Weights of a small audio frame classifier.
Model: 5.23M parameters, waveform 16khz input, arch crnn, norm groupnorm, activation celu, depths [1, 2, 1], widths [96, 112, 144], rnn lstm.
Training: adamw at rate 0.0018, 800 steps, batches of 64, held-out accuracy 79%.
Data: trained on synthesized solo parts of chorales (CocoChorales), 1.3 epochs.
Rows from block 4, named by matrix and row number. Each number is 128 + 24 x the weight over the matrix's rms, rounded and kept within 0 to 255. All counts start at 0.
# weight_hh_l0_reverse: LSTM recurrent weights, backward direction (gates i, f, g, o stacked) (model.rnn.0.rnn.weight_hh_l0_reverse, 768x192), inputs 96-191
weight_hh_l0_reverse.184 [141 160 157 164 139 104 105 158 149 146 128  73 131  78 123 147 122 151 136  82 108 147 110 156  99 105 135 124 132 154 161 112 165 157 170 136  97 150 120 105 148 100  90 157 137 128 166 134 113 119 133 129 129  92 106 112 132 103 145 140  87 139 147 135 142 120 112 106 169 107 152 103  82 132 173 108 136 117 143 161 133  90 116 132 115 131  90 104 125  92 174 117 121 138 135 101]
weight_hh_l0_reverse.185 [102 150 149 122 131 116  86  63 158 129 163 116 101 111 164 142 132 146 105 124 170 110 124 134  82 118 143 170 104  98  82 112 118 145 132 110 146 109 165 123  92 167 140 131 130 101 148  69 111 148 159 137 144 151 131 115 132 101 111 155 126 126 141 161 133 157 145 126 108 157 135 129 103 127 163 131 100 150 138 180 121 138 153 119 133 166 123 169 129 128 104 106 104 128 120 120]
weight_hh_l0_reverse.186 [197 107 145 108 123 130 146 100  86 147 123 128 147 157 159 103 125 166 114 141 145  69 143 114 142 111 103 110 173 110 155 150 134 162 113 152 140 121 131 137 159 100 107  69 148 142 111 139 166  73 124 100 151 132 117 124 115 155 110 138 102 136 115 135 124 104 127 100 129 133 136 132 139 189  98 161 146 108 115 114 125 133 133 140 124 109 125 128 137 112  97 127 108 136 168 133]
weight_hh_l0_reverse.187 [120  99 106 118  94  82 114 174 126 154 137  85 102  90 108  90 113  98 113 144  72 170 202 110 102 115  74 117 137 107 166 116 131 116 122 122 112 114 115 113 117 139 142 120 123 165 123 142 123 128 106 184  81 133 117 161  88 123 107 150 105 155 140 101 156 164 136 135 146  90  84 140 101 126 134 135 152 142 129 135 105 109 109  84 122  68 126 124 158 159 121  93 120  79 118 124]
weight_hh_l0_reverse.188 [152  93 127 148 164 125 160 135 151 149  88 126  95 167 145 164  96  97 134 103 156 143 123 127 122 135 108 139  91 137 136 126  86 128 151 144 142 134  96 105 154 100 168  86 109  93 135 149 103 111 134 112 112 110 144 108 110 136 109 157 169 105  97 153 115 153 147 105 152 130 104 132 141 126 107 139  97  99 123 112 154 117 139 104  90 163 147 113  99 164 121 133  94 152 151 121]
weight_hh_l0_reverse.189 [ 74 132 106 129  98 148 103  98 137  90 130  99 122 118 178  94 157 124 144 135  91 152 169 123  98 174 147 118 124 157 121 100 143 145 112 158 153 153 175 135 168 145 145 149 154  82 121 117 129 144 137 160  99 128 101 107 145  90 148 144 111 127 159 125 160 153 123 107 123  98 144 121 129 111 131 151 139 118 119 158  98 142 157 113 114 140 129 129 161 103 137  85 108 167 148 153]
weight_hh_l0_reverse.190 [150 157 174  80 158 112  96 100 145 152 102 138  98 164 141 121  95 112 126 116 138 129 158 119 102 134 149 103 143 129 144 161 171 146 138 131 122 160 133 125  97 178 116 120 136 139 137 148 135 127 112 164 110 109 102 126 147 133 130 148 117 114 112 117 122 170 110  94  97 128  93 158 122 111 120 119 154  99 130 135 121 138  83 150 107 123  94 109  98 155 103 119 103 119 156 115]
weight_hh_l0_reverse.191 [128 126 133  87 153 144 137 120 114 110 151 125 166 143 141  92 136 114  57 159 117 156 124 105 130  88 124  92 159 124 133 115 122 163 105 169 133  95  81 116 137 164 116  78 147 135 139 107 185 106  97 153 140 149 126 153 138 182 122 114  89 108 106 119 129 130 147 132  94  83 171 134 114 142  72 113 152 146 136 100 129 119 110 118 151  91 165 110 136  87 112 118 146 142 113 152]
weight_hh_l0_reverse.192 [130 124 145 169 100 133 121  88 151 112 148 125 122  94 141 130 103 117 150  88  98 128 153  89 130 147 105 134 109 143 127 124 127 148 111 148 118  99 121 101 102 110 134 133 103 147 108 163  80 129  94 130  94 102 133 148 131  81 155 117 138 148 119 106 115 108 106  94 120  95 108 109 104 103 173 128  92 148 101 108 101 108 174 112 102 148 150 141  95 132 110 143  98 133 138 118]
weight_hh_l0_reverse.193 [105 143 133  95  98 143 136 154  96 126 157 147 148 160 132 140 115 175 103 143 141 121  84 155 164  89  95 130 163 117 105  99 102 163  94 115  89 132 115 129 147 123 121 161 169  88 154 139 143 122 110 154  96 162 127 169 121 106  76 150 106 108 122 120 146 106  98 137 163 128 118  90 147  93 139 150 139 166 118 140 118 138 136 148 127 130 112 133  97 149 132 150 158 156 125  83]
weight_hh_l0_reverse.194 [171 118 125 112 155 148 129 164 148 120 179 152 139 142 128 159 134 111 168 105 127 140  97  99 141 120 100 125 104 102 164 122 171  99  93 142 103 158 153 143 113 163 147 116 176 158 106 137 175 163 155 113 132 145  92  95 105 136 148 132 113 115 145 100 127 127 159 101 120 109 109 111 111 176 184 135 104 121 106 158 172 121 157 131 138  82  89  81 134 109 128 119 160  92 175 165]
weight_hh_l0_reverse.195 [157 142 130  91  82  84 141 142  67 145 172  91 123 127 153 115 118 166  75 143 135 174 142 158 156  87 141 126 111 108 109  90 144 131  90 137 132 100  81  93 139 122 126 112 141 126  93  75 148  91 121 126 109 135 177  83 140 104  98 136 155  94 116 138 118 165 130 128 102 160 100  83 144 170 117 126  89 125 103 145 117  94 142 160 143 146 103 118 148  90 120 123  82 118 133 170]
weight_hh_l0_reverse.196 [108 136 124 129  65 141  92  88  79 146 167 142 125  82 151 124 130 139 131 103 108 118 133 168 144 120 126  97 128 115 143  95 112 119  98 112 123  95  79 113 121 132  99 114 122 187 111 106 149 160 133 147 168 134 176 145 139 160 144 146 147 160 174 152 170 162 121  81  89 171 103  97  85 155 140 149 140 108 136 175 129 106  94 160 110 154 154  82 134 101 140 172  80 128  95 194]
weight_hh_l0_reverse.197 [106 144 161 169 138 114 118 134 113 161 173 122 125 131 130 130 157 160  82 111 108 154 108 113 128 119 165 149 138 119 174 138 130 108 135 119 118  99 119 146 133 148  99 143 178 164 157 144 154 112 146 120 103 114 101 117 152 108 139 120 152 148 131 125 158 144 108 103  87 154 130 144 106 123  98 168 138 117 119 147 103 150 156 107 105 138 162 122 143 110 183 126 115 130 165 126]
weight_hh_l0_reverse.198 [166 137 149  86 119 154 143 163 119 145 182  97 128 122  93 129 149  97 138  94  91 151  94 104 142 126 116 118 121  99 110 179 160 127 133 118 148 146  91 154 104 135 138 140 178 116 150 108 156 100 137 133  84 130 141 136 126 145 147 136  70  95 144 126 102  99 148 132 161 118 112 177 100  86 114 170 129 156 112 151 166  97 139 139 111 119  83 136 113 100 117 142 172 125 153 153]
weight_hh_l0_reverse.199 [144 127 105 136  78 139 134 101  76 148 148 137 124 108 113 110  91 145 104  83 125 121 156 110 145 100 141 144 111 112 127 121 114 145 146 154 164 159 129  88 136 103 117 112 123 114 150  70 151 115  98 129 131  93 102  95 120 110  89 113 134 135 112 197 133 120 108 137 128 115 112  80 147 142 169 123 123 146 147 110 117 135 128 158 128 106 133 111 118  97 100 118 119 135 120 175]
weight_hh_l0_reverse.200 [113 140 175  87 116 161 160 104 117 109 143  82 112 111 153 162  91 174 152 152 108 108 122 133 138 126 144 101 193 140 168 156 143 107 100 109 139 133 123 158 129 163 135 109  97  93 149 150 144 124 123 124 115 168 123 201 121  83 130  97 105  99 111 157 106  98  98 123 109 113 129 149 142 124 143 104 104 105  98 156 131 100 138 124 116 133 127 120 104 114 146 142 149 138 159 151]
weight_hh_l0_reverse.201 [124 156 145  99 144  92 166 156 121 170 118 102 157 134 123 141  79 134 107 104 133 123 135 100 100  94 139 114 172 100 153 175 115 106 118 115 125 102 144  77 161 137 128 117 135 127 150 129 184  84 155 166  92 109 169 151  70 154  61 118 124 131 139 103 119 159 149  92 121 109 137 150 156 119 165 144 162 102 140 101 142  97 131 151 145 106 146 143 108  86 139 124 161 157 141 146]
weight_hh_l0_reverse.202 [122 102 163 150 103  90  79  94 127 134 159 157 156  99 124 119  77 130 116 141  98  95  98 131 110 170 146 112 168 155 123  98 124 126  83 124 172 116 136  91 107 153 143 149 158 194 108  96 165  85 150 119 156 143 130 152 139  89 106 127 122 113 123 154 126 159 100 124 100 131 129 153 107 132 159 154 120 168 102 134 142 125  89 163 121 132 116 157 121 116 181 158 113 102 152 158]
weight_hh_l0_reverse.203 [156 117 128  83 116 134  74 148  74 131 152 111 169 139 111 162  98 128 129 144  82 186  88 121 144  91 160  92 127 167 172 123  99 115 158 109 105 117 160 100 116 155 130 101 170 134 150 100 128 133 126 164 159 158  98 155  75 134 152  96 106 160 123 120 137 113  96 131 122 146 154 108  93 102  96 142 134 160 134 104  84 152 124 147 152  77 130 125  82 113 104 161 106 128 150 159]
weight_hh_l0_reverse.204 [122 162 145  95 130 142 155 115  93 152 133 142 174 111 158 143  98 121 119 150 119 130 120 121 113  97 180 154 157 165 157 137 134 137 100 112 148 165  87 111 109 174 127 107 147 154 125 145 170 119 128 160 133 128 124 147 145 111 103 136 129 124 149  93 153 156 121 111 124 151 126 123 128 166 132 117 136 143 140  94 159  91  82 106 146 142 101 103 117 146  99 137 106 142 106 106]
weight_hh_l0_reverse.205 [119 103 128 104 174 154 154 120 125 156 137  80 196 154 135 144 147 152 149 107  95 152  84 165 171 115 157 140 145 148 144 187 137 136 139 153  93 167 106  75 167 140 120 102 153 100 156 157 155 111 176 126 116 107  94 160 134 112 107  96 139 128 140 151 132 159  90 170 122 131 149 144 115 133 141 136 153 114 123 119 107 146 153 162 137 130  86 145 113 147 121 147 159 113 108 131]
weight_hh_l0_reverse.206 [164 144 111 145 138 117  77 116  93 105 145 128 122  97  82  98 119 139 139 112 133 174 126 164  83 114 117 141 121 101 166  82 132 147 112 134 137 108  96 126 110 162  78 142 150 150 110  88 113 123 115 164  97 146 142 159 110 108  96 146 113 168 150 116 122 104 156  64  95 121 131 116 154 109 106 148 148 140 108 153 130  85 111 121 108 142 136 116 117 152 112 183 127 156 105 181]
weight_hh_l0_reverse.207 [110  77 148  87 121 158 139 126 132 134 123 106 163 139 154 112 157 182  90 147 146 111 154 158 140  89  99 129 156  98 164 182 132 102 128 145 114 110 172 139 164 163 162 138 103 167 135 147 117 128 157 159 113 142 106 205 114  78 161 121 146 146 103 132 128 125 102 130 165 113 150 185 129 150 119 118 179 110 139 137 114 122 105 121  89 163 100 155 145 162 103 139 138  97  84 109]
weight_hh_l0_reverse.208 [117 166 124 105 120 110  97 144 150  89 111 127  97 117 150 142 125 124 111 118 159 131 121 128 153 161 119 114 109 153 134 138 114 164 138 159 136 103 159 113 128 161 135 152 173 130  98 136 121 127 172 128 130 116 147 130  98 140 137 126 156 134 144 135 131  97 103 134 100 168 118 150 158 148 172 166 158 169  85 103 147 147  97 109 167 124 107 145  97 108  82 165 157 103 112  77]
weight_hh_l0_reverse.209 [154 167 159 130 129 139 104 144 118 108 120 153 116 113 116 151 143 135 103 128 130 153 124 124 139 123 128 143 153 112 128 112 135 136  92 162 125 124 147 100 130 125 121 122 166 153 124 145 133 119 166 112 152 174 117 144 121 132 124 123 148 115 113 158 161 124 163 122 127 184 138  88 105 143 119 120 151  89 150 115 157  88 125 151 143 110 166 149 125 117 109 169 139 132 111 121]
weight_hh_l0_reverse.210 [113 120 158 129  86 105 132 124  82  96  84 110 166 150 120 118 145 148  78 160  98 118 110 161 151  95 164 119 165 107 154 104  91 119 147 103 129 142 133  99 147 154 150 123 108 112 114  95 158 149 158 103 179 126 130 124 129 154  95 151  79  89 130  95 135  98 131 147 146 119 127 151 120 171 163 133 118 164 131 155 118  94 111 136 114 106 127 138  92 120 129 132 115 128 147 166]
weight_hh_l0_reverse.211 [137 110 145 115 107 108  90 149 113 154 165  92 129 103 121 128 101 134 129 167 127 127 128 153 105 146 126  88 175  88 150 100 174 164 138 147 130 129 152 139 121 137 136 142 163 114 123 119 133 100 128 168  90 114 147 148  99 116 121 163  93 135 176 140 166 102  99  73 143 117 130 153  97 153 112 112 112 168 159 141  78 109 133 142 147 162 121 120 139 112 123 193 160 105 116 172]
weight_hh_l0_reverse.212 [118 149 160 105 174 134 153 144  94 114  91  88 122 186 181 158 150 114 143 130 185 112 112  83  90 109 173 117 101 172 131 188 129  77 160 184 124 167 170  99 104 126 113 109 109 133 101 197 176 138 189 105 121 109 128  90 113 120 160  78 160  94 115 142 111 168  79 187 171 112 110 135 146 162 133 112 138 136 120 124 185 153 113 154 130 150 131 112 137 126 160 127 152 112 164  89]
weight_hh_l0_reverse.213 [173  99 144 136 161 120 119 134 129 156 105 183 165 170 143  89  99 137 154 139 127 135 141 118 153 107 173 104 186 133 155 105 119 141  95 130 129 107 137  90 104 129 111  85 104 137 106  81 149 146 148 131 141 100  98 110 149 157  95 129  96  98 143 156 107 144 146 104  87 134 139 116 123 143 106 155 153 142 111 144 161 123 127 170 145 152 141 134 145 104 141 102 111 150 107 120]
weight_hh_l0_reverse.214 [134 151 142 108 151 158 153 123 128 119  88 100 104 153 139 138 116 155 151  92 123 141 127  59 128 129  99 159  95  86 111 132 181 127 102 158 109 123 153 132 132 169 154 166 132 102 136 154 163 152 157 103 131 150 139 114  78 127 127  94 153  94 101 145 138 152 107 103 116 136 103 108 170 144 100 134  87 121 145 154 141 138 119  98 149 122 161 100 105 152 133 125 176 112 135 118]
weight_hh_l0_reverse.215 [126 155 145 149 168 124 129 172 132 171 115 136 155 118 115 175 156  81 116  96 133 108 103 118 142 123 170 129 142 162 123 135 137 157 144 126  79 122  95  93 117  98  89 112 170 119 130 118 144 150 122  99 169 122 101 135 136 157 130 130 110  97 129 127 148 100 154 167 138 141 105 148 121 109 160 132 113 144  78 171 174 136 147 120 113  83 113 153  70 146 159 125 150 103 117 136]
weight_hh_l0_reverse.216 [121 153 150 120 102  99 134 115 141 139 158 116 112 102 108 121 106 166 137  89 120 158 103  91 140 150 160 110 103 158 153 142  99 134  96 129 115  92 129  85 144 104 126  84 144 149  86  90 162 133 130 161 119 157 113  98 117 152 123 137 169  93 156 150 102 161 147  98 114 168 122 163 148 135 119 160 161 121 128 147  97 144  94 108 158 162 111 139 151 118 116 170 110 163 124 120]
weight_hh_l0_reverse.217 [145 129 149  96  97 148 122 124 143 112 111 143 137 177 164 136 112 137 105 156 128 112 103 179 147 103 161 124 184  93 116 144 140 136 148 160 143 146 116 117 114 125 150 143 133 148 142 138 135  89 118 153 158 153 118 161 122 123 123  97 149 165 154 135 120 124 115  89  86 183 128 107 100 152 149 139 117 136  97 169 145 129 109 162 144 120 112 165 149 159 105 118  96 130 138 128]
weight_hh_l0_reverse.218 [186 150 122 136 125 115 151  79 138 134 141 133 162 150  94 122 133 164  98  86 102 168 118 151 137 147 102 137 125 113 114 138 124  94 126 133 167 153 138 150 142 136  94 113 103 174 118 118 147 116 150 111 110 135 135 141 106 146 139 155  85 112 109 110 165 113 161  92 135 122 152 161 139 124 165 129 121 147 122 157 140 114 156 113 133 144 121 106 135 161 101 154  89 143 148 134]
weight_hh_l0_reverse.219 [169 122 157 145 116 139 116 121  86  89  88 136 117 150 159  97 159 120 123 105 123 125 144 148 117 141 173 153 103 162 108 112 163  98 124 116 139 115 147 126 155 168 119 159 132 103 151 136 174 127 142 167 127 130 153 115 104 120 124 128 105 142 129 107  95 113 132 144 161 154  95  84 119 175 140 162 141 136  95 163 145 156 111 149 160 147 135 111 156 150 105 123 139 148 101 165]
weight_hh_l0_reverse.220 [109 102 114  99 155  92  89 120 112 139  83 121 132 165 127 116 153 147 120 165 149 125 137 115 144 151 129 154 171 114 162 143 143 132  61 109 126 140 117 135 130 130  94 117 115 158 133 167 121 106 149 177  91 103  83 151 102 111 101 126  93 126 133 105 163 147 146 111 123 139 136 146 135 142 159 161 134 133 115 157 152 131  97 113 174 119 102 117 117  93 121 123 109 108 109 125]
weight_hh_l0_reverse.221 [124 118 129  99 147 144 131 122 128 135 105  93 172 159 137 116 151 178 104 145 109 152 136 135 109 120 148 120 166 154 133 142 126  95 103 149  96 153 134 119 154 175  88  85 130 103 141 117 160 151 166 151 131 102 160 139 125 125 126 149 152  93 103 149 110 122 152 153 120 152 155 145 166 160 141 144 152 142 139 160 133 132  96 129 126 121 137  96 130 158 109 117 142 152  99 118]
weight_hh_l0_reverse.222 [113 136 143 122 147 160  90 146 141 123 135 105 143  95 106  96 124 126 146 159  97 184 119 105 157 138 154 123 124 130 134 145 120 104 113 112 122 120 159 106 124 160  89 131 112 148  98 137 111 149 156 127 145 121 137 156 136 129 119 146 146 151 161 146 146 122  95 158 107 132  83 112  89 111 122 165 141  97 109 139 129 143 160 160 107 105 142 126 138 151 123 150 145 122 161 145]
weight_hh_l0_reverse.223 [175 159 153  75 112 125 132 130 102 108 146 124 180 127 149 110 122 144  97  88 142 151 113 142 145 153 151 112 152 134 148 169 157  91  76 113 166 128 136  79 112 160 118 106 160 152 112 106 190 135 114 112 133 114 158 147 106 146 101 135 166 104 103 164 136 146  93 129  98 153 157 126 155 138 114 149 119 148 143 113 100 122 149 114 154 115 146 125  92  96 128 136 129 155 151 160]
weight_hh_l0_reverse.224 [183 171 136 166  97 114 156 135  88 136 160 121 121 146  98 161  92 161  90 120 105 132 136 157 128 109 136 122 119 121 119 101 142 148 134  99 117 127 112  77 135 117 124 154 168 188 114  86 152 123 151 123 135 154 162 154 124 152  87 113 116 159 108 159 123 139 130 128 114 146 145  98 129 135  89 130 123 153 114 159 140 140 142 126 103 141 167 145 143 110 114 141 104 130 123 192]
weight_hh_l0_reverse.225 [145 153 173 126 143  90 117 116  93  87 120 103 123 149 119 123  97 126 141 112 126 135  77  78 156 110  91  92 145 129 162  96 148 146 122 127 115 102 131 117 155 142 116 171 148 118  95  90 134 118 136 158 144 150 116 150 132 137 126 147 121 138 143  99 172  83 120 130  84 120 100 156 124 127 134 142  97 161 148 130  94 102 148 127 150  92 113 116 105 169  81 111 106  98  99 158]
weight_hh_l0_reverse.226 [110 123  85 140 126 150 126 165 121 131 114 139 119 124 130 106 111 163 104 107 137 163 133 107 131 144 151 149 178 109 125 175 102 129 143 118  90 148 119 111 137 134 123 120 167 143 105 153 136  91 124 125 106  94 153 150 144 136 116 125 117  94  89 133 138 156  97 150 119 139 102 141  89 129 116 143 104 122  81 156 113 133 145 132 126 149 149 116 118 100 101 110 128 142 172 106]
weight_hh_l0_reverse.227 [152 136 135 114 170 116 159 151 166 125  97  96 138 133  86 134 125 145  93 121 157 166 150 154  74  62  84 131 126  96 164 155 110 103 100 164 134 119  73 156 130  92 115  96 106 120  97 154 131 103 137 121 117 148 143 143 163 156 141 123 133 110  90 122 120 153 157 136 143 105 127 128 120 125 123 167 163 111 146  79 109 126  87 103 157 119  97 125 147 127 178 174  96 119 126  71]
weight_hh_l0_reverse.228 [145 106 180 134 136 122  74 118 126  97 133 134 130 153 153 129 118 153 135 109 109 153 110 131 114 107 140 117 153 161 114  91 129 179  82 169 153 139 159 106 149 131 154  91 162 129 119 127 151 128 114 128 118 136  92 119  88 115 133 128 113 116 116 158 157 167  96 109 151 107 131 117 155 110 107 123 161 153 126 182 191  72 114 161 103 159 109 125  92 143 109 171 118 111 130 160]
weight_hh_l0_reverse.229 [107 172 105 112 115 142  87 135 102 135 149 149 135 156 144  82 125 175  85 127 164 156  87 158  99 100 136 168 172 128 146  99 152 164 130 123 128 171 122  88 104 151 135 115 137 177 145 139 128  91 108 164 151 158 148  92 151 163 133 136 123 151 124 100 148 122 132  93  94 126 146 128 106 146 100 150 156 109 101 134 159 122 136 168 149 144 106 118  95 144 114 178 119 153 155 117]
weight_hh_l0_reverse.230 [103 114 164 125 140 135 122  92  86 152 135  94 175 171 106 137 116 167  88 157  97 134  82 136  98 117 126 113 128 131 125 120 118 129 123 119 157 175 128 134 149 134 120 114 126  94 116 142 127 126 104 100 148 132 100 136 129 157 132 116 112 167  90 135 166 118  92 111 131 121 134 138  96 152 134 142 115 133 127 129 161 138 108 155 161  98 143 133 161 101 129 133 101 122 113  96]
weight_hh_l0_reverse.231 [122 119 149 107 127 154 150 154  77 125 153 119 158 143  77  81  94 133 101 137 109 148 116 141 141 108 130 139 154 146 149 119 121 176 134 108 159 166  92 121 183 129 130 118 122 141 129 110 172 139 152 141  85  93 148 154  92 120 123 109 123 128 161 159 130 145 167 119 120 118 159 139 133 162 104 151 149 109 118 146 163 151 134 114 116 119 134 115 146 144 113 162 157 139 148 132]
weight_hh_l0_reverse.232 [141 104 149 109 130 124  81 133 100 162 100 108 113 165 104 117 103 133  89 171 107 132 120 119  73 134 128 137 154 122 165 122 150 127 113 138 105 157 123 103 114 134  84 126 149 161 117 113 143 104 135 162 132 150 130  98 125 151 129 109  75  87 147 107 148 183 159  97 133 110  85 109 119 163 151 173 101 123 142 110 157  75 124 138 111 139 163 146 132 118 113 134 125 120 121 139]
weight_hh_l0_reverse.233 [ 96 107 113 114 158 126  98 176 115 125 129 129 168 167 110  99 132 120 114 136 123 162 128  97 135 153 160 170 117 116 140 132 118 141 126 132 112 136 165 130 133 172  95 162 148 154 171  92 160 139 124 121 114  99 152 186  90 148 161 105 130  97 108  96 101 159 102 127 156 126 138 120 128 107 170 145  90 149 117 112 101 123  93 121 117 125 121  90 117 139 101 102 100 104 139 131]
weight_hh_l0_reverse.234 [141 123 118  88 119  93 121 109 131 143 100 131 111 122 130  98 168 116 151 155 151 119  99  94 139 140 117 129 131 145 122 113 117  89 124 123 108 108 110 143 154 115 172 103 160 141 116 157 134 123 138 141 160 114 134 165 123  83 100 100 122 106 138 120 145 132 121 105 142 182 160 164 112 152 163 113 112 148  98 132 129 141 108 172 144 117 108 102 109 145  95  96  90 128 131 145]
weight_hh_l0_reverse.235 [105 141 154 101  75  93  68 127 185 130 146 141 135 124 128 102 115  97 101 126 107  98 155 103 130  98  92 160 128 105 107 137 152  75 160 130 148 118 120 129 142 142 101 137 107 156 110 104 163 106 137 170 117 112 107 119  96 107 151 113  89 144 118  90 176 156 126 131 108 107 127 103 145 105  93 138 121 112 164 115 123 126 176 105 138 104 127  94 151 194  95 136 134  82 129 111]
weight_hh_l0_reverse.236 [165 103 145 134 104 143 160 111 167 134 155 109 108 141 140 106 126 145  95 100 137 121 136 140 122 141 121 137 129 133 136 104 168 133  79 147  95 118  81  96 146 150  89 128 103 127 130 140 128 120 120 120 179 109 113 163 117 149 111 155 140 142 110 113 155 121 177 112 104 113 167 116 121 164 107 155 128 133 100 128 132 126  78 130 130 158 154  90 128 139 111 142 151 133 145 100]
weight_hh_l0_reverse.237 [147 149 153 127 126  94 123 131  84 122 132  84 155 139 128 110 144 161 108  86 136 158 129 116 137 119 165 116 124 126 148 130 114 136 109 167 147 102 138 140 121 101 145 118 107 128  94 149 124 138 132 145 132 116 105 175  82 100 145 152 108 132 139 110 151 152  89 151 106 162 129 133 152  93 147 154 142 165 100 128  94 114 142 147 131 143  73 102 128 120 126 155 126  95 144 103]
weight_hh_l0_reverse.238 [103  88 148 149 132  99 110 112  96 163 140 125 149 145 146 162 105 171 106 107 114 116 137 133 130 125 124 162 170 137  82 111 176 107 107 119 137 127 126 142 123 124 168 126 129 112  93 130 139 123 138 177 150 155  83 136  87 137 109 110 142 171 112 138 182 162 129 142 154 122 169 143 150 168 104 146 149 143 140 130 140 127 121 106 113 121 124 120 101 124 154 119 145 126 116 101]
weight_hh_l0_reverse.239 [ 91 119 116 105  66  94 113 133 144 143 112 141  86 153 112 120 113 141 123 159 109 162 106 114 137 140 160 154 164 106 151 137 171 119  93 133 135 102  90 143 116 134  99 110 142  96 110 103 148 167 126  93 111 163 156 118 128 137 175 112 133 120 128  92 152  95 107 140 120 119 109 129 128 126 148 125 153 103 120 159 161 120 142 104 122 106  99 166 144  98 121 122 149 136 148 143]
weight_hh_l0_reverse.240 [146 109 125  92 130 136  94 100  85 167 137  81 168 162 108 130 161 183 107  79 158 176 137  87 119 131 142 135 169 173 113 169 130 141 113 177 105 128 123 137 141 180 107 110 119 113 120 156 143 125 127 123 122 162 114 109 137  76 144 143 126 121  81 171 138 129 129 112 171 119 156 121 139 158 114 128  89 113 133 111 186 146  96 125 144  97 138  91 119 141 117 148 154 124 169 145]
weight_hh_l0_reverse.241 [118 114 141 128 141  87 144 152  62 129 110  86 139 123  83 103 106 111 109 108 154 132 123 140 136  95 100 126 153 110 174 106 160 123 144 146 125  96 120 130  69 107 142 148 137 112 114 139 159 130 150  94 130 179 141 137 137 153 140 148 146 144  91 133 166 145 109 106 120 146 142  91 103 135 133 158 126 121 131 178 164 145 127 100 127  88 127 107 149  90 167 111 125 143 144 132]
weight_hh_l0_reverse.242 [145 118 182 111 114 158 103 153  98 158 137 133 151 167 153  69 108 142  90 149 138 133 116 109 120 133 191 104 114 161  89 111 112 130  90 137 132 144 100 137 120 133 107 103 137 157 111 106 170  84  92 109 107 137 113 146 120 100 121 131 107  99 137 113  90 140  85 135 142 107 132 141 144 197 149 146 120 104 128 138 160 107 129 154 149 126 133 121 126 154 181 119 140 150 184 158]
weight_hh_l0_reverse.243 [109 153 162  85 111 146 102  94 142 130 123  97 127 143 163 120 137 120 139 133 130 103 102 111 140 107 150 156 161 167 140 109 133 102  96 119 152 137 116 121 168 179 111 124 116 130 131 128 115 135 126 145 139 157 144 165 111 160  97  89 135 112 109 111 136 143 126 133 114 128  97 124 112 171 112 156 153 112 124 153 154 100 101 123 101 113  98 145 120 122 127 160 128  89 117 101]
weight_hh_l0_reverse.244 [174 119 105 110 134 102 105 142 100 156 138 105  95 131 104 159  72 163  95  94 115 108  92 123 132 115 183 168 121 146 163  92 180 132 116 113 139 136  90 100 120 142 120 106 144 160  75 139 160 114 146 146 150 180 131 119 130 142 136  91 134 154  98 110 174 125 126  91 123 157 138 138  91 165 148 169 117 103 135 108 170 102 109 136 136  92 118  88 140  93 168 168 100 112 143 139]
weight_hh_l0_reverse.245 [154 111 103 118  81 114  72 123 123 140 141 176 116 124  87  98 136 144 107 117 109 143 102  92 184 138 115 116 132 102 129  61 124 149 104 135 153 152 129 145 151 106 124  99 143 168 133 101 159 126 161 135 178 149 157 167 120  95 113 131  91 155 175 122 139 169 105  60 104 135 106  72 129 130  97 145 156 110 118 111  93  89 103 126 167  81 131 115  93 123 135 194  93 133  75 179]
weight_hh_l0_reverse.246 [ 91 126  83 102 119 117  97 165 134 131 180 119 156  89 104 108  80 133 121  87  89 150  85 133 113  93 134 148 147 119 184 123 151 140 102 129 157  98  80  66 139 138  80  76 169 162 102  97 163 133  82 146 127 100 171 171 134 172  84 127  88 132 124 124 109 129 114  71  51 145 120 135  90 111 128 148 137 123 171 177 107  96  98 100 137 150 165 157 156 136 191 180  89 127  58 159]
weight_hh_l0_reverse.247 [102 127 145  98 116 103 126 150 118 127 172  73 137 133 136  96 154 137 122  96 121 152 128  93 126 164 109 199 153 139 165 182 117  90 115 123  90 152 105  85 110 186 100 119 108  88 175 109 141 133  73 181 120  85 111 146  78  89 158 119  78 116 147 133  78 114 138  86 182 138  85 127  50 109 165 189  94 147  82 115 139 111 127 153 127  81 139 130  69  71 104  25 155 127 159  87]
weight_hh_l0_reverse.248 [133 141 166 158 150 114 126 139 130 140 170  95 130 132 167 166 115 175 129 122 100 150 157  85 135  77 123 126 106 141 123 107 125 121  76 114 142 123 119 105 153 172 116 149 151 160 111 111 128 125 151 115 132  92  98 172 126 163 134 136 128 130 100 168 159 133 121 106 151 169 136 104 125 162 143 120  86 107  90 175 168 114 131 166 130 132 121 127  84  98 155 146 115 107 173 147]
weight_hh_l0_reverse.249 [135 174 137 100 124 115 117 108 146 109 147 119 127 127 168 122 120 134 116 109 103 200  81 129 128 130 115 144 138 134 139 158 165 102  94 138 147 141 158  90 125 144 138 111 115 146 108 135 175 132 152  97 122 138  94 134  91 117 123 133 138  83 139 162 163 120  76 138 115 153 133 156  83 113 172 145 105 144 151  97 117 103 111 118 120  78  98 104 123 103 108 146 153 161 127 117]
weight_hh_l0_reverse.250 [132 104 176 112 143 115  97 118 118 117 143  96 165 109 137 103 141 150 150 119 111 152 100 117 141  97 114 112 154 123 138 135 109 151 134  95 153 121 118 124 116 139 141 108 146 149 113  71 136 126 135 147 142  86 157 178  85  93  85 150 123 144 162 178  99 146 109 107 137 134 171 119 123 181 140 113 117 132  87 127 116 118 129 114 128 128 112 122 142 112 106 167 103 132 107 133]
weight_hh_l0_reverse.251 [129 154 143 141 130 129 132 114  83  95 121 144 145 169  99 153 108 149 120 111  97 117 144  87 115 155 116 168 145 135 121 101 137 164 107 112 124 127 126 110 126 158 136  86 114 137 112  81 173 100 125 145 100 104 152 130 107 104 111 166  83 131 110 174  98 109 134  84 142 168 141 109 165 127 161 120 106  87 121 109 104  85 140 171 159 115 149 145 122 165  94 138 160  92  96 122]
weight_hh_l0_reverse.252 [155 145 143 121 164 151 126 117 111 133 120 156 136 121 150 107  97  95 115 126 109 143 144 130  97  85 155  97 164 159  98 142 157 152 116 144 130 108  99 145  92 129 110 105 114  94 120 119 161 150 120 126 131  80 124 129 117  77 110  83 135 123 159 110  99  81 130 167 149 144 118 150 144 107 153 168 138 119 142 130 134 156 103 129 122 121 102 111 126  95 121 104 134 126 155 147]
weight_hh_l0_reverse.253 [125 142 155 161 127 151  91 120  93 108 180 145 164 135 104 147  86 120 135 160  93 138 150 147 111 132  95 141 178 147 111 129 111 124 102 118 104 164  97 100 155 126 151  97 152 135 135 100 140 137 134 167 119  90 111 145 134 156  73 109 101 161 136 146 131 153  88  96 102 124  93 145 131 104 127 125 137 141 117 125  91 139 118 115 110 139 138 110 126 138  92 135 143 151 122 110]
weight_hh_l0_reverse.254 [ 88 136 122 100 164 151  81 127  87 124 105 134 132 148 119 102 132 124 103 139 148 186 122 157  98 150 168 112 120 138 115 112 119  89  92 170 114 128 151  85 102 146 139 126 117 109  88 146 183 169 135 141 111 154 136 167 114 101 104 135 160 120 134 118 140 109 130 139  97 130 106 126 138 105 162 147 162 105 133 169 117 119 120 120 140  97 147 143 128 111 131 102 104 127 158 123]